config.toml
kernel_size = 15
epochs = 26.1
weight_decay = 0.05
adamw_weight_decay_other_params = 0.05
Rows from block 2, named by matrix and row number. Rows with one number belong to one neuron. Each number is 128 + 24 x the weight over its row's rms, rounded and kept within 0 to 255. All counts start at 0. After the name is the row's rms in percent of the matrix's.
# fc1: first MLP up (model.blocks.2.ff1.fc1.weight, 480x160), inputs 0-79
# fc2: first MLP down (model.blocks.2.ff1.fc2.weight, 160x480, transposed), outputs 0-79
fc1.214 135 [123 151 119 123 147 141 115 104 123 193 114 137 144 157 134 177 141  80 120 170 169 138  90 151 133 148 116 103 131 149 104 127 110 134 102  92 118 136 141 165 136 122 135  85 105 146 166  86 147 125 147 124 178  99 147  52 123 142 135 123 125 112 108 109 129 152 158 162 156 127  95 119 123 149 123 101  97 165 113 141]
fc1.215 081 [109 148 141  99 158 115 173 134 114 149  96 117 133  95 160 119 171 107 107 132 135 124 128 153 149 113 128 207 158 131 116 106 125  93 121 121 101 122 123 146 117 156 129 127 136 100 112 122 106 127 135 133 139 155 167 126 140 167  57 120 135 107 150 129  72 157 145  88 126 124 172  95 126 162 137  98 107 174 145 136]
fc1.216 130 [112 147 150 110 127 139 194 121 129 120  98 138 109 111 125  87 110 160 136 150 141 149 108 137 107  90 120 133  88 109  97 134 159 144 153 180 131 130 153 157 157 123 132  77 176 158 136 132  95 153 130 106  77 161 120 133 125 186 156 100 122 167 126 137 114 155 134 143  86  91  90 147 151 142 123 169 164 110 131 110]
fc1.217 082 [137 129 132 102 147 127  97 137 119 105 138 159 125 102 139 138 185 167 118 101 138 103 122 131 127  74 114 119 131 164 150 134 136 146 128 134 149 162  86 157 114 124 132 119 137 108 151 144 136 101 117 105 145 131 126 146 148 130 188 156 103 126 137 115  73 121 130 155 144 137 140 110 189 124 123  78 125 113 105  89]
fc1.218 079 [135 143 130 126 133 113 195 142  74 156 130 140 118 134 145 105  95 143 146 120 150 112 131  87 168 107 118 123 121 199 133 154  79 118 124 164 108  99 134 135 106 152  97 153 136 133 123 126 148  93 101 138 121 151 114 142 148 112 141  81 144 135 126 132 123 111 106  98 182 116 137 175 138 164 106 109 145 108  92 111]
fc1.220 037 [112 134  75 140 114 120 120 144 129 138 117 106 152 125 137 159 145 130 102  92  81 111 107 122 111 129 136 129 132 140 161 108 154 143 136 153 151 141 113 113  95 151 122 142 143 109 166 104 129 139 122 123 127 152 137 121 139 139 110 143  83 156 140 111 134 134 200 139 140 113 208 170 145 124 143 123 102 130 144 140]
fc1.222 116 [102 125 106 109 147 106  83 155 142 130 128 123 150 119 153 135 159 145 107 150  93 105 137  92 138 118 143 154 117 160  96 170 123 107 165 123 108 119 131  95 125 154 110 110 145 114 133 180 150 166  97 154 131 134 116 124 121 125 105 104 140 140 113 154 143  68 120 146  97 113 163 109 135 185 127 128  83  93 131 123]
fc1.223 090 [134 119  70 123 117 138 136 110 159 133 165 141 146 162  95 117 139 142 118 143 156 142  99 138  93 115 132 163 119 115 128 177 115 153 151 126 178 135 151 149 124 121  75 112 142 124 131 150 160 163 105 138 101 132 158 125 146 122  93 121 179 100 123 189 136 113  87 149 110 145 122 133 140 138 158 133 117 105 149 120]
fc1.224 108 [ 98 137 104 158 181 112 181 142 130 125 150 107 100 112 140 160 163 124 139 143 151 116 147 105 126  85 105 153 112 119 155 126 145 142 121 122 148 170 117 116 127 111 144 134 117 157 102 156  82  91  94  90 136 133  90 103 156 126 120 119 138 143 131 131 155 122 122 142 168 129 170 160 155 130 137 105 110  72 176 123]
fc1.225 080 [124 108 111  99 121 139 130 161 106 136 122 102 147 106 102 153 110 139  93 161 141 124 107 134 105 127 116 163 117 169 121 119 113 138 115 154 150 131 123 130  99  77 112 124 147  87 143 127 145 115 182 109 189  93 139 178 136 146 150 124 175  99 120 113 132 115 136 130 159 105 107  95 151 178 151  77 105 101 101 120]
fc1.226 098 [175 170 113 108 116 150 129 132  86 125 122 127 120 147 109  82 158 173 177 109 155 112 124  98 153 153 130 107 135 129 138 105 122 104 143 125 155 124  88 132 186 118 130 137 134 127 131 144 151 170 143  86  96 102 130 170 171 106 121  80 140 148 122 102 139 114 113 108 131 131 122 131 105 182  94 116 136  99 112  86]
fc1.227 105 [162 138 110 119 152 158 132 133 148 149 121 128 152 120 148 113 133 106  99  98 169 135 110 105 142 120 148 121  97 109 141 104 126 102  76 101 109  81 146 144 129 150 122 153 135 127 147 144 104 134 163 140 121 103  85 127 111 113 142 150  99 139 155  83 137  95 113 130 125 104 123 117  93 164 110 104 132 162 142 112]
fc1.228 088 [144 132 170 156 143 151 155 110 191  82 135 118 114 124 107 109 153 129 111 123 129 110  87 132  98 128 120 101  91  95 191 105 142 183 117  97 141 145 169 123  92  91 143 140 117  97 162  88 140 137 113 107 136 138 137 141  90 111 125 123 132 112 127 125  83 139  97 110 146 132 132  83 105 106 160 112 122 126 116 124]
fc1.229 090 [104 118 108  99 136 111 136  89 124 129 126 146 101 117 129 140 117 135 118 149 109 148 107 123 177 119 134  73 139 118 136 121 159 142 128 119 134 157 120 148 163 142 151 113 100  97 115 105 110 145 120 118 130 103 153 123 170 169 140 112 105 129 141 127 130 121 200 108 166 143  97 124 147  94 150 154  99 132 109 123]
fc1.230 108 [120 102 151 117 124 116 105 130 132  73  94 176 158 111  92  88 144 131 127 110 128 115 158 129 142 170 142 117  95 119 126 134 129 120 107 119 151 108 121 145 101 163  70 101  94 119 137  94 155 113 133 119 154 107 131 143 120 161 120 175 116 117 124 131 107  87 156 166 135 166  92 158 130 134  86 151 104 143 137  93]
fc1.232 114 [146 133 111 119 150 147  83  88 117 133  91 159 127 159 124 101 111 130 130 108 102  93 127 135 101  69  77 105  98 132 121 141 136 128 108 114 136 151 142 127 136 159 113  84 153  95 156 111  97 112 132 114 130 129 108  87 142  89 120 172 197 149 159 119 124 139 124 137 141 160 139 109  76 182 146 152 126 123 108 129]
fc1.233 150 [150 129 108 135 164 138 133 117  86 131  93 132 147 131 185 124  69 172 136 201 119  92 103 124 167 137 167 130 135 110 138 131 124 163 113 149 138 152 124 143 106 128 106  91  99 134 135  90 118 119 118 121 115 137 128 115 183 119 155 125 122 130 135 105  56 132 150 160 134 107 117 162 127 108 137 117 100 144  84 185]
fc1.234 114 [133  53 129 185  95  88 168 142 130  85 102 185 124  75 109 130 138 135 106  91 139 158 181  82 130 127 154 131 114  79 164 110 147 123 110 141 149 112 115 101 122 152 136 148 113  80 123 149  95 126 130 112 150 156 149 131 140 170 124 147 102 156  79 124 114 116 141 122 151 112 141 127  90 131 152 115 109 126 118 141]
fc1.235 071 [146 128 140 117 111 153 128 113 133 157 125 149 113 140 145 144 104 140 144 139 103 169 144 144 107 126 137 122 130  91 157  78 128 119 148 125 163 137  83 121 164  94 123 128 125 106 154 139 115 141 161  72 139 143  85 167 131 106 111  75 112 103 190 118 148  98 139 149 158 138 125 137 153 121 142 109 126 106 143 140]
fc1.236 108 [156 118 136 123 131 143 162  85 138 106 135  99 123 134  86 142 131 196 140 161 134  88 123 115 115 117 114 129 105  90 147 120 132 115 110 111 139 167 105 133  79 116 123 115 163 128 131 134 147 106 114 105 147 143 162 161 162 104 116 152 115 124 108 133 149 164 122 120 121  95 111 101 117 140 145 130 158 114 124 129]
fc1.238 091 [108 140 139  70 137 125 137 181 118 148 136 127 142 201 149 163 162  89 132 113 110 130 118 126 142 153 138  80 128 132 135 107  92 110 127 160 125 108 110 143 128 120 132 119 154 141 145 151 124 113 100 128 178 100 139 143  95  89 112 109 143 140 118 159 121 154 175 120  98  96 113 127  85 185 104 134 128 150 150 125]
fc1.239 085 [120 129  96 108 166 139 107 127 171 105 102 111 138 114 121 127  70 172 168 115 182 170 105 123 101 149 112 140 127 119 120 107 103 154  86 119  94 125 127 133 133 147 162 110 138 172 140 110 148 117 129 131 120 129 142 140  89 127 150 109  98 106 156 151 140 110 155 124 145 127 112 153 127 129 101 123 138 138 123  81]
fc1.240 073 [121 101  99 140 156 129  87 136 161 103 132 136  90  87 150 110 130 133 129 103 111 147 143 149 174 151 151 133 118 125 105 102 147 147  59 134 134 145 136 106 120 152 147 130 125 125 179 147 111 118 163 129 125 108 127 144 129  78 122 116 143 144 160 105  89 124  94 132 100 107 137 106 125 128  73 118 133 143 114 128]
fc1.241 111 [112 147 165 100 105 100 133 165 195 134 152 157 118 147 143 168 107 153 138  83 143 124 131 134 121 148 123  92 140 150 117 115  94 150 133 136 154 146  58 120 114 137 123 126  81 149 122  78 143 130 162 146 151 114 170 128 123 130 115 113 100 109 171 107 121  58 100 122 131 147  95 142 150 149 136 116 140 106 120 130]
fc1.242 096 [ 97 146 136 112 147  90  82 129  81 121 122 152 132  96 127 136 103 123 103 137 119 118 101 151 116 138 127 114  95 168 159 143 133 117 137 109 125 160 141 133 123 105 165 109 106 135 139 138 112 171 112 142 153  91 132  94  96 163 142 128  72 136 105 120 142 120 126  98 138 151 154 152 157 126 145 129 137 116 136 116]
fc1.243 101 [132 119 135 143 109  54 147 140 147 141 137 153 102 129 143  92 141 151 130 109 139 141  98  96 177 111 145 157 123 137 116 149 136 144 142 116 122 133 139 123 130 121 143 123  80 118 123 108 118 142 119 156 172 203 176 116 137 113 131 114 140 118  92 142 134 115 127 124 126 144  96 149 111  79 122 153 115 140 107 132]
fc1.244 123 [117 118 110 107 104 158 135 137 160 143 102 117 154 113 140  96 101 136 136 126  82  95 137 142 142 117 115 190  95 113 134 161 124 149 161 136  85 126 117 179 117 105 107 140 101 119 183 152 133 152 112 149 110 118 111 140  72  66 153 109 103 144 117 124 141 159 104 111 127 110 135 100 123 119 127 108 146 119 143 146]
fc1.245 101 [130 120 103 128 123  66 152 140  97 119 108 108 196 153  89 189 162 148  87 122 161 116 119 120 147 134 144 127 106  97 112 126 151 123 161 137  99  85 130 179 115 154  72 131 116 170 139 111 150 113 148  86 163 107 144 163 137 143  95 116 123 138 107 150  74 168  91 129 139 131  72 154 135 131 107 139 112 118 151 165]
fc1.246 089 [152 119 121 111  64 119 130 144 129 159 119 177 104 128 110 119  86 141 104  88 105 147 207 129 112 127 128 114 152 177 102  95  70 136 195 119 115 123 146 145 105 107 149  89 168 152 173 107 139 119  92 128 164 158 118 102 127  88 133 123 132 133 116 147 141 129 114 145 121 124 122 104 148 115 147 156 144 139 111 107]
fc1.247 116 [110 159 111  97  97 131 154 135 123 130 145 154  69 124 179 133 143 155 126 144 112 105  98 126 128  91 108 163 151 150 121 121 124 154 129 119 129 137 130 102 131 125 128 154 140 137 123 136 116 159 120 150 102  95 165  54 184 108 123 155 135 118 114 117 133 166 122 149 183 156 126 169  90 161 148 133 118 143 122 104]
fc1.248 111 [140  96 132 162 116 121 135  94 143 144 103 123 128 144 129 137 112 112 149 140 168 134 137 135 134 144 101 110 110 175 103 159 128 125 129 117 149  75 149 106 118 101 110 107 134 109 167  85 145  65 150 134 141 129 129  69 134 151 120 170 148  80  86 107 164 123 118 119 118 167 134 153 112 176 130 128 145 121 114 118]
fc1.249 099 [115 132  92  94 136 115 113 121 103 146 109  93 137  75 102 162 110 139 132 168 142 117 140  91 142 107  94 139 164 157 111 150 113 102 131 142 121 131 125 119 149 108 170 165 128  90 160 116 174 137 109 174  78 118 120 158 133 147  83 132 102 136 113 135 128 125 190 148 143 120 157 133 144 115 153 128 117 126 104 108]
fc1.250 120 [128 100 113 145 136 112  67 144 166 116  99 142 106 110  65  97 122 125 161 126 141 161 156 152  77 131 122  93 114 111 168 129 105 124 122 158  99  81 124 105 171 165 128 125 138 139  97 147 155 124 185 130 164 115 130 184  97 135 106 148 130 130 149 120 103 108 125 123 134 152 159  91 160 113 128 150 122 136 130 107]
fc1.251 072 [120 120 123  87 114 139  99 118 133 102 107 143 146  89 154 131 159 175 104 113 117 141 127 132 138  88 109  80 123 171 109 108  84 144 147 140 139 145  66 147 121 126 151 113 171 106 116 123 104 102  78 111 162 108 161 141 158 162 132 134 122 100  96 143 123  93 147 155 113 139 135 116 165 121 154 120 115 121  58 112]
fc1.252 134 [109 131  81 152 148 135 112 105  99 124 159 154 121 160 126 126 155 109 109 130 163 107 101 130 138 124 156 141  81  85 113 142  79 137 152 190 115 120 134 146 100 149 116 137 127  85 127 158 156 112 156 145 149 111 160 111 139 149 117 146 127 170 159 127 158 168  93 118 124 109 135 126 137 124 129 108 137 111 121 134]
fc1.253 107 [133 136 148 160 151 132 100 138 119 160 122 151 126 125 147 145  95 135 119 167 160 106 142 137 159 180  72 127 187  96 109 171 124 113  59  92 134 120 135 109 121 134 128 102 143 122 150 136 106 139 149 163 126 152 155 148 133 146 137  81 144 112 144 106 140 101 121 129  99 160 130 154  86 119 116  90 126 121 137 149]
fc1.254 118 [166 109 107 166 122 139 125 128 135 141  99 101  90 108 114 134 116 115 134 118 138 118 113 152 120 144 143  99 125 116 125 130 143 166 131 108 149 125 132 134 101 155 158 168 105 116 119 127 175 141 138 110 145 128 149 101 106 138 156 165 136 143  77 111 116 109 174 142 177 137 136 110 139 157 127 146  87 158  61 144]
fc1.255 096 [158 128 119 115 119 124  84 143 131  94 206 121 156 112  77 147  99 118 121 192 122 143 124 135 157 144  69 108 132 134 130 122 133 116 125 130  89 129 126 131 112 130 126 121 130  97 140  93 141 145 139 134 116 144 111 120 143 138 120 142 115  92 167  96 131 139 132 133 129 134 122  91 121 128 142 129  93 139 118  76]
fc1.256 104 [136  95 143 130  98 124 117 142 131 147  96 141 148 121 109 109 132 107 120 125 130  97 139 129 151 120 136  99 144 139 168 118 143 152 153 145 146 112 152 146  84 154 119  96 102 151 157  99 109 161 111 106 119 188 143 118 114 153 136 113 121 119  72 199 119  89 164 149 118  92 132 119 154 123 159 130 105 125 150 147]
fc1.257 094 [125 128 130 141 105 123 180 137 129 132 155 193 114 107 105  88 135 153 142 151 166 163 112  88 172 149 139 132 112 130 132 119 121 122 109 122 131 157  81 137 114 164 194 100 143  96 117 128 143 128  76 111 171  87 140 126 107  95 147 115 142 122 105 162 151 102 140 116 129  97 126 155 139 130  98  88 145 131 136 146]
fc1.258 122 [138 101 156 110 135 132 147 106 148 130 172 108 126 163 140 102 110 123 103 111 123  92 158 136 117 116 146 152  71 103  93 138 115 152 116 138 132 137  93 133 155  72 117 131 120 168 151 141 134 130 129 137 126 156 118 132 138 125 123  59 120 111 109 119 131 147 141 118 138  90 129  63 115 149 121 122 123 111 154 156]
fc1.259 119 [112 121 139 124 125 122 130 103 168 129 125 122  65 102 156 182 221 115 144 114 137 140 139  95 144 145  95  97  62 119 139 102 155 117 135 112 139 174 129 151 108  72 113 119 138 147 123 115 109 121 138  71  97 127 119 137 172 125 116 131  91 131 130 115 122  66  92 166 114  95 122 143 118 134 142 107 148 131  72 117]
fc1.260 108 [ 76 121 161 124 147 152 159 152 126  94 127 137 114 100 198 151  96 113 116 146 166 124 130 109  99 105 126 121 138 143 115 150 122 170 127 178 124 135 120 115 133 115 134 156 126 145 136 123 115 123 116 127 113 166  90  96 130 126 113 133 148 125 115 137 118 122 131 129 161 171 109 158 140 149 151 107 155 111 162  89]
fc2.214 126 [151 115  89 117 168 134 141 108 101 157 106 158 149 114 127 108 152 106 129 124 118 142 130 134 162 125 143 118  99 161 120 127  73 120 170 163 117 178 147 146 159 112  75 126  93 109 125 172 147 112 142 115  85 122 137 106 121 142 104 211 119 145 120 129 167 135 146 102 162 160 183 132 102 182 136 104 121 123 120 123]
fc2.215 075 [138 127 140 119 137 153 137 157 160 131 124 108 125 130 113 153 146 158 133 154 145 113 113 154 133  94 111 144 137  95 138 144 135 139 125 106 118 110 136 136 136 152 167 134 123 143 109 145 155 124 133 141 168  90 115 133 154 157 119 125 129 156 134 119 138 126 112 138 155  88  77 162 141 149 158 103 129 146 116 119]
fc2.216 149 [121 126 145  94  50 134 156 150 160 120  63 104 135 107 104 210 103  98  71 166 126 158 119 117 175 170 151 141 103 104 125 128 131 145 161 150 128 121 133 130 150 151  88  94 164 190 148 117 162 142 100 125  95 122 142 120 117 142 141 128 131 151 133 152 117 101 144 102 136 128 133 107 129 121  95 129 109 125 202  94]
fc2.217 080 [153 134 107  94 114 106 148 164 144 151 138 113 116 126 172 133 129 117 126 130 155 107 150 146 124 116 115  83 114 114 176  86 101 140 116 120 107 138 142 187 103 160  95  91 116 113 107 113 130 159 109 139 115 136 135 148 169 179 188 157 121 159 135  96 122  99 147  97 141 127 147 131 138  85 169 142 150 130 171 101]
fc2.218 073 [100 142 129 140  95 147 137 132 182 148 108 144 163 121 114 105 134  95 144 140 109 160 126 149 153  86 110 120 121 138 118 149 112 132 123 143 161 140 140 115 123 115  86 120 129 173 133 121 134 134 134 148  99  99  91 116 114 127 135 100  69 132 137 154  54 163 130 138 180  99 109 145 113  92 127 128 185 134 151 143]
fc2.220 037 [166 143 139 132 105 108 106 125  84 121 125 136 195  99 135 147  83 134 100 139  99  93 126 155 125 164 140 126 123 120 119  75 115 111 153 123  94 121 138 159 122 139 140 100 136 143  86 112 128 117 108 143 181 140 161 124 159 136 124 136 107 133  87 126 140  76 114  95 145 147 156 140 169 116 149 151 106 132 154 130]
fc2.222 122 [137 168 114 137  74 113  96 168 100  93 133 155  72  96 128 124 108 126 140 144 116 146 108 120 134 114 119 120 151 128 100 151 125  84 136 160 120 103 137 118 126 106 110 109 131 136 165 125 189 148 127 177 146  96 133  95 111 132 126 126 145 120 134 137 125 122 126 159 149 135 139 137 138 121 193  99 128  76 132 163]
fc2.223 101 [102 115 167 163 164 138 110 134 115 132 120  92 129 129 122 117 139 122 118 115 144 132  86 132 118 138 133 134 167 154 168 144 130 123 100 121 122 128 165  87 151 122 101 107 117 114 142 151 111 144 101 114 120 179 158 113 139 164 131 161 167 139  73 114 116  78 104  71 121 169 120 105 161 152 148 160 132 136  97 180]
fc2.224 111 [161 144 135 114 130 145 139 141 169  77 115 122 104 134 123 134 113 150 103 125 134 111 101 129  77 144 135 168 158 135 114  73  96 130 132 119 151 138 156 124 127 163 141  82 128 142  77 149 140 144 115 141 146 107 118 135 131 176  91 114 126 140 123 129 127 146  94  78 138 176 139 155 141 150 134  80 106 137 165 147]
fc2.225 076 [143 129 130 101 165 136 143 130 140 126 129  99 112 141 170 133 129 131 116 130 123 149 180 157 132  74 143 121 109 122 118 134  96 139 117 160 134  92 117 194 177 136 157 110 112 153 136 180 125 140 130 149 128 136 118 164 100 162 142 131 129 108  97 113 101 127 125 119 154 105 210 132 149 160 185  85 146 128 107 154]
fc2.226 098 [121 139 129  95  81 102 155 145 151 135  97 120 171  83 124 131 123 127  93  69 156 180 136 125 106 147 160 130 134 138 112 132  91 142 138 156 175 140 141 126 161 124 104 134 119 123  97 121 134 135 110 118 133  86 131 100 142  98 113 115 142 132 131 138 125 110 141 126  90 160 198 111 118  92 141 135 137 147 150 127]
fc2.227 111 [165 101 138 109 157 112 117 185  80 105 125 142 159 117 127 140 138 146 122 103 123 147 131 161 161 171 116 102 108 103 141 114  88 109 147 113 152 129 136 183 103 122  94 135 103 138  83 128 154 137 130 112 145  60 194 119 125  86  86 117  96 148 136 104 105 131 142 182 144 148 114 131 197 135 115 116 100 133 125 137]
fc2.228 090 [110 146 164 133 112 163 123 125 143 135 131 164 131 115 139 165 124 133 134 100 129 120 125 119 130 170 112 133 130  88 121  73 178 161 143 127 122 112 119 164 137 138 128 153 138 150  98 121  97  90 125 104 102 127 145 128 139 116 163 160 163 164 129  86 126 122 132  89 119  89 139 114 115 146 155 157 125 109 106 172]
fc2.229 090 [157 156 119 137 135 117 115 142 145 133 112 114 122 124 191 116 165 142 167 144 148 100 112 110 144 140 162  91 108 124 126 143 174 113 148 142 113 118 147 140  95 151 119 109  82 131 141 122 148 115 125 107 172 134 152  82  92 168  89 135 151 119 111 162 146  89  83 123 108 195  86 124 107 152 136 160  79 172 117 141]
fc2.230 111 [112 128 102 134 125  95 116 141 125 114 165 116 108 145 113 102 142 101 138 154 175 144 151 122 138  95 127 123 172 113 115 168 146  94 139 124 104 132 129 150 117 123 107  64 104 157  98 126 153 104 144 143 103 108 172 198 127  91 165 126 148 130 125 151 126 156 129 142 119 103 147  91 147  68 134 149 137 132  92  95]
fc2.232 116 [119 129 115 113  90 132 159  78 138  98 148 130 167 126  99 137 123 117 151 127 121 107 119 146 161 103 130 151 138 139 158 127 120 165 119 116 157 130  89 161 125 106 101 121 117  96 177 125 158  94 117 110  75 122  96 156 110 134 116 127 135 145 122 128 167 104 150 117 118 181 147 134 114 119 129 123 148 136  99 107]
fc2.233 158 [136 134  94 156 166 147 111 106 107 119  96 113 144 128 154 108 145 116 117 154 159 144 107 129 173 128 134 116 179 112 131 116 123 157 134 141 139 127 163 128 133 130 120 137 121 181  98 108 141 122 134 145 113 118 142 113 123 147 109 131 126 121 115 176 105 126 145 154 132  75 132 151 163  74 120 120 128 137  95  93]
fc2.234 123 [144 125 152 103 144 181 130 125 155  96 111 110 130 108 109 158 128 126 104 161 151 147 146 134  66 122 117 142 106 141 104  94 128  78 159 106 121 117 160 153 126 180 129 109 107 157 165 135 167 111 137 144 103 141 158 153 150 116 129 118 100 160 116  90 167 138 132 147 132 119 154 125 117 138 116  68 102 122  90 119]
fc2.235 078 [130 151 120 132 103 112 107 111 121 170 153 144 119 127 114 129 128  88 120 166 125 156 145 121 134 127 135 122 117 174  91 163 106 107 140 111 168 180 125 172 133 149  95 131  64  85  80  95 162 135 122 140 121 122 145 137 128 170 140 149 108  66 141 147 135 130  82 134 122 107 123 122  84  87 117 126 124 117 156 130]
fc2.236 114 [ 88 167 128 141  83 137  84 115 140 167  96 106 156 158 140 166 157 133 132 173 157 123 130 158 170 129 161 155 111 107 137  93  99 168 130 122 142 121  82 122 169  91 120 138 143 145 143 140 123 148  99 149 115 119 132 124 149 121 122 141 150 100 100 100 114 137 134 102 119  92 120 151 106 125 123 118 128 113  95 111]
fc2.238 095 [117 157 104 132  99 117 171 158 115 151 144 100 142 142 126 133 162 156 126 120 134  88 142 119 119  87 120 149 111 118 130 138 139 131 135 145 137 127 146  82 121 125 161  55 150 128 144 108 108 112 159 137 126 135  95 145 134 112 118 106  64  84 129 126 144 159  69 139 123 145 210 158 124 138 117 142 142 134 139 155]
fc2.239 096 [190 108 122  83 150 156 137 156 131 141 124 151 114 135 149 124 127 134 137 116  95 132 166 126 160  81 123 126 155 106  80 127 185 182 109 107 197  99 120 119 102 153  96 139 122 118 136 127 114  94 123 137 156 144 157 150 120 143 155 117 149 153 111 139 116  71 113 107 139 140 162 138 110 103 149 103 152 130 104  86]
fc2.240 082 [158 129 142 144 130 144 125 104 103 116 147  96 115 142 163  50 113 135 143 149 125 102 110 118 155  87 156 155 142 144  93 102 207 104 115 121 119 147 125 137 147 150 150 111 156 150 104 112 145 124 179 111  93 122 111 145 109 160 127 131  91 100 114 137 135 105 132 165 118 129 128 135 123 108 137 128 131 127  84 146]
fc2.241 112 [146 144 109 138 111 123 171 129 111 148 101 126 134 165 144 104  99 186 130 113 133 150 144  81 131 151 141 113 189 217 119 113 105 104 148  94 169 162 110 129 127 126 169 131 150 121 119 109 110 137  90 118 142 114  93 150 154 136 129 155 151 133 153 116 110 161 119 112 126 165  99  97 113  98 139  99 155 144 106 125]
fc2.242 097 [131 147 118 148 121 124 113 110 130 136 139  74 150 147  91  84 112 147 170 166 111 129 174 117 108 140 136 127 129 153 123 137 132 129 127 129 150 133 148 118 145 100  92 144  98 136 121 100 112 124 116  97 137 108 117 115 143 101 160 128 158 126 139 140 124  73 117 164 141 144 140 158 131 125 124 120 147 137 143 136]
fc2.243 096 [141 113 106  84 114 131 125 145 107 170 168 114 154 102 167 143 101 102 142 146 177  99 113 126 153 141 133 123 162 103 109 122 160 146 163 133 110  99 119 209 142 129 141 133 100 122 130 123 162 109  94 123 153 165 151 110 114 113 139 120 138 120 105 128 132  96  94  75 131 129 101 134  96 169 124 151 176  93 133 109]
fc2.244 131 [ 96  90 149 112 127 104 153 109 169 124 153 145 137 134  89 148 135 150 176 109 153 106 133  96 134 108 116 140 130 117 139 156 162  82 123 102 140 130 145 136 165 133 129 142 133 149 106 114 126 113 173 117  40 117 176 147 101 137 124 171  85 141 141 132 119 108 145 108 115 128 133 112 128  93 148 144 102 160 131 144]
fc2.245 102 [ 96 111 127 106 104  92  99 145  95 109 125  87 124 145  85 174  94 113 172 142 157 120 107 107  70 111 152 139 150  74 144 119 158 173 125 140 183 110 121 127 151 148 105 103 110 105 119 105 126  69 142 176 136 133 141 154 176 137 136 150 127 130  98 133  76 132 160 141 137 130 127 153 127 137 109 159 162 125  94 111]
fc2.246 103 [127 200 120 175  74 124 167 136 135 170 118 105 117 129  90 143 134 158 137  93  79 141 103 110 122 117 103 120 151 116 212 132 126 136 161 132 129 101 140 117  96 133 133 113  95 112 140 103 165 111 163  97 104 116  95  79 144 132 117 144 109 121 112  98  95 139 111 196  95 105 146 147 107 151 125 111 164  98 137 108]
fc2.247 114 [ 93 111 158 153 135 115 113  90 147 114 124 134 141 134 175 175 101 134 144 122 142 142 106 134 117 125 134 119  99 164 105 124 153 124 109  97 117 133 144 149  99 169 108 141 113 134 121 127 137 134 116 109  99 119 139 110 158 147 149 151 132  91 128  99 133 142 125  94  75 152 131 131 114 162 136 140  84  94 132 214]
fc2.248 108 [133 134 102 152 150 107 164 110 178  86 136 106 132 114 105  95 125  77 114 125  77  90 147  87 108 102 114 183 149 137 131 149 152 157 139 117 125 108 112 159 158 121 143 145 149 139 104 136  98 125 103 150  93 149 108 147 141 153 105 130 108 123 114 139 133 172 148 109 139 136 114 101 134 117  80 124 120 135 152  84]
fc2.249 089 [153 150  95 148 151 163 103 122 125 154 128 123 106 132 109 152 118 150 118 183 141 118 160  81 125 137 142 167 151 131 143 163 154 132 150 148 113 100 134  96 143  89 112 157 115  90 143 115 133 151 113 112 134 156 113  79 137 157 150  68 124 122 126 145  96 107  88 129 155 133 135 138 106 119 169 144 168 126 131 157]
fc2.250 153 [152 111 136 169 100 138 132 143 159 111 138 123 137 150 118 101 108 134 126 128 125 138 104 130 101 166 120 159 134 102 158 125 100 104 111 187 122  93  94 140 141 124  67 115 121 142 153 157 129 108 130 123 127 127 168 170 103 119 103 139 144  72 130 168 163 134  90 108 125 119  92 131 109 127  80 166 115 112 143  57]
fc2.251 064 [130 147 104 138 114 105 191 148 110 175 151 126  86 139 130 156 160 130 133  78 144  89 169 121 108  85 121 100  88 127 163 109 125 142 131 124  97 108 136 207 131 165 134  74 112 128 137 114 141 149  92 114 123 123 157 157 121 154 145 140 129 146 161 112 105  88 128 137 122 133 118 150 162  97 153 172 144 144 160 111]
fc2.252 124 [150 135 158 134 107  97 116 117  96 133 120 116  96 127  88 142 119 128 107  97 176 112 138  87 203  78 121 178 109 138 114 155 142 132 135 131 146  97 124 147 130 132  91 142 130  94  82 111 109 126 124 151 167 154 131  98 118 141 120 121 126 116 101 122  96 151 130 149 107 168  75 164 150 104 125 181 119 177 143 130]
fc2.253 114 [114 121 111 108 117 104 117 145 136  87 133 124 141 116 144 103 117 101 132 175 111 142 130 152 161 136 132 152 162 144 114 181 109 161 122  97 122 120 155 165 118 109 161 140 141 115 164 137 135 153 142 141 135 122 182 122 170 132 140  80  99 112 140 104 145  90 148 107  84 117 188 132 140 119 108 102 169  93 137 129]
fc2.254 117 [135 129 118 106 112 111 129 161 140 114 155 120 141 121  90 133  66  99 106 203 113 164 142 125 137 129 139 116 102 102 150 105 146 105 131 131  91 136 122 169  74 114 122 136 146 126 142 112 103 103 106 101 144 159 140  86  59 153  85 143 114 123 102 139 124 164 122 159 171 116 101 113 136 159 141 143 121 116 141 114]
fc2.255 095 [179 119 106 171 148 157 113 112 116 140 128 139 113  96 123 115 192 187  97 148 125 127 153 123 141 119  65 127  87 126  91 108 145 129 150 106 121 146  83 121 101 143 113 153 124 101 137 115 123 146 146 148 162 115 119 147  85 106 108 128 110 162 112 144 156 172 136 162 105 129 124 134 124 164 116 121 140 152  95 100]
fc2.256 108 [117  96 137 146  92 146 133 112 162 116 156 156 148 126 118 126 131 107  95 171  92 126 111  96 113 162 111 131 138  99 101 159 133 108 147  87 122  86 165 117 136 121 144 149 129 159 144 106 122 123 156 108 125 200  97 150  65 114 110 126 112 142 109 128 151 101 126 115 101 110 144  97 162 143 160 116 128 137 125 148]
fc2.257 083 [ 80 140  87 117  79 127 161 104 128 132 154 142 138 105 145 164 134 150  73  89 133 166  94 165 153 136 127 106 111 121 148 158 133 122  92 124 150 165 134 132 114  71 161 110 113 130 161 162 147 141 130 150 144 116 140 146  82  99 139  94 119 134 138 157 114 150 122 127 117 145 145 154 139 131 135 116 115 163 129 128]
fc2.258 117 [151 105 149 147 142 115 127 105 163 160 156 112 150 170 147 155 148 116 121 124 147 139 109 139  75 129 130 137  90 141 115 152 158  89 140 154  90 142 155  99 155  96 164 131 130 134 101  94 140 128 116 109  76  88 144 117  94 129 120 129 130 149 120 103 160 140 122 109 114 108 110 123 114  93 142 187 145 116 136 129]
fc2.259 131 [113 122 133 107 117 102 115 118 143 149 102 135  99 123 177 121 127 118 141 151 151 138 106 165 157  95 123 151 115 133 144 130 167 163 146 143 163 185 116 114 111 172 117 108 168 116  91  70 163 115 126  76 126 145 156 155 149 175 141 146 155 138 113  63 121 104 133  98 128 129 113 102 139  89 126  94 121 116 118 137]
fc2.260 114 [116 149 127 113 110 132  96 155 130  94 136  98  86 124 119  95 116  95  93 149 148 186 165 120 113 122 138 115 119  91 128 126 124  92 116 135 123  95 139 131 142 144 116 137 175 136 149 156 129 133 108  97  99 127 120 160 110 164 114 135 142 123 114  88 147 118 136 127 136 136 122 106  65 124 184 190  74 100 137 165]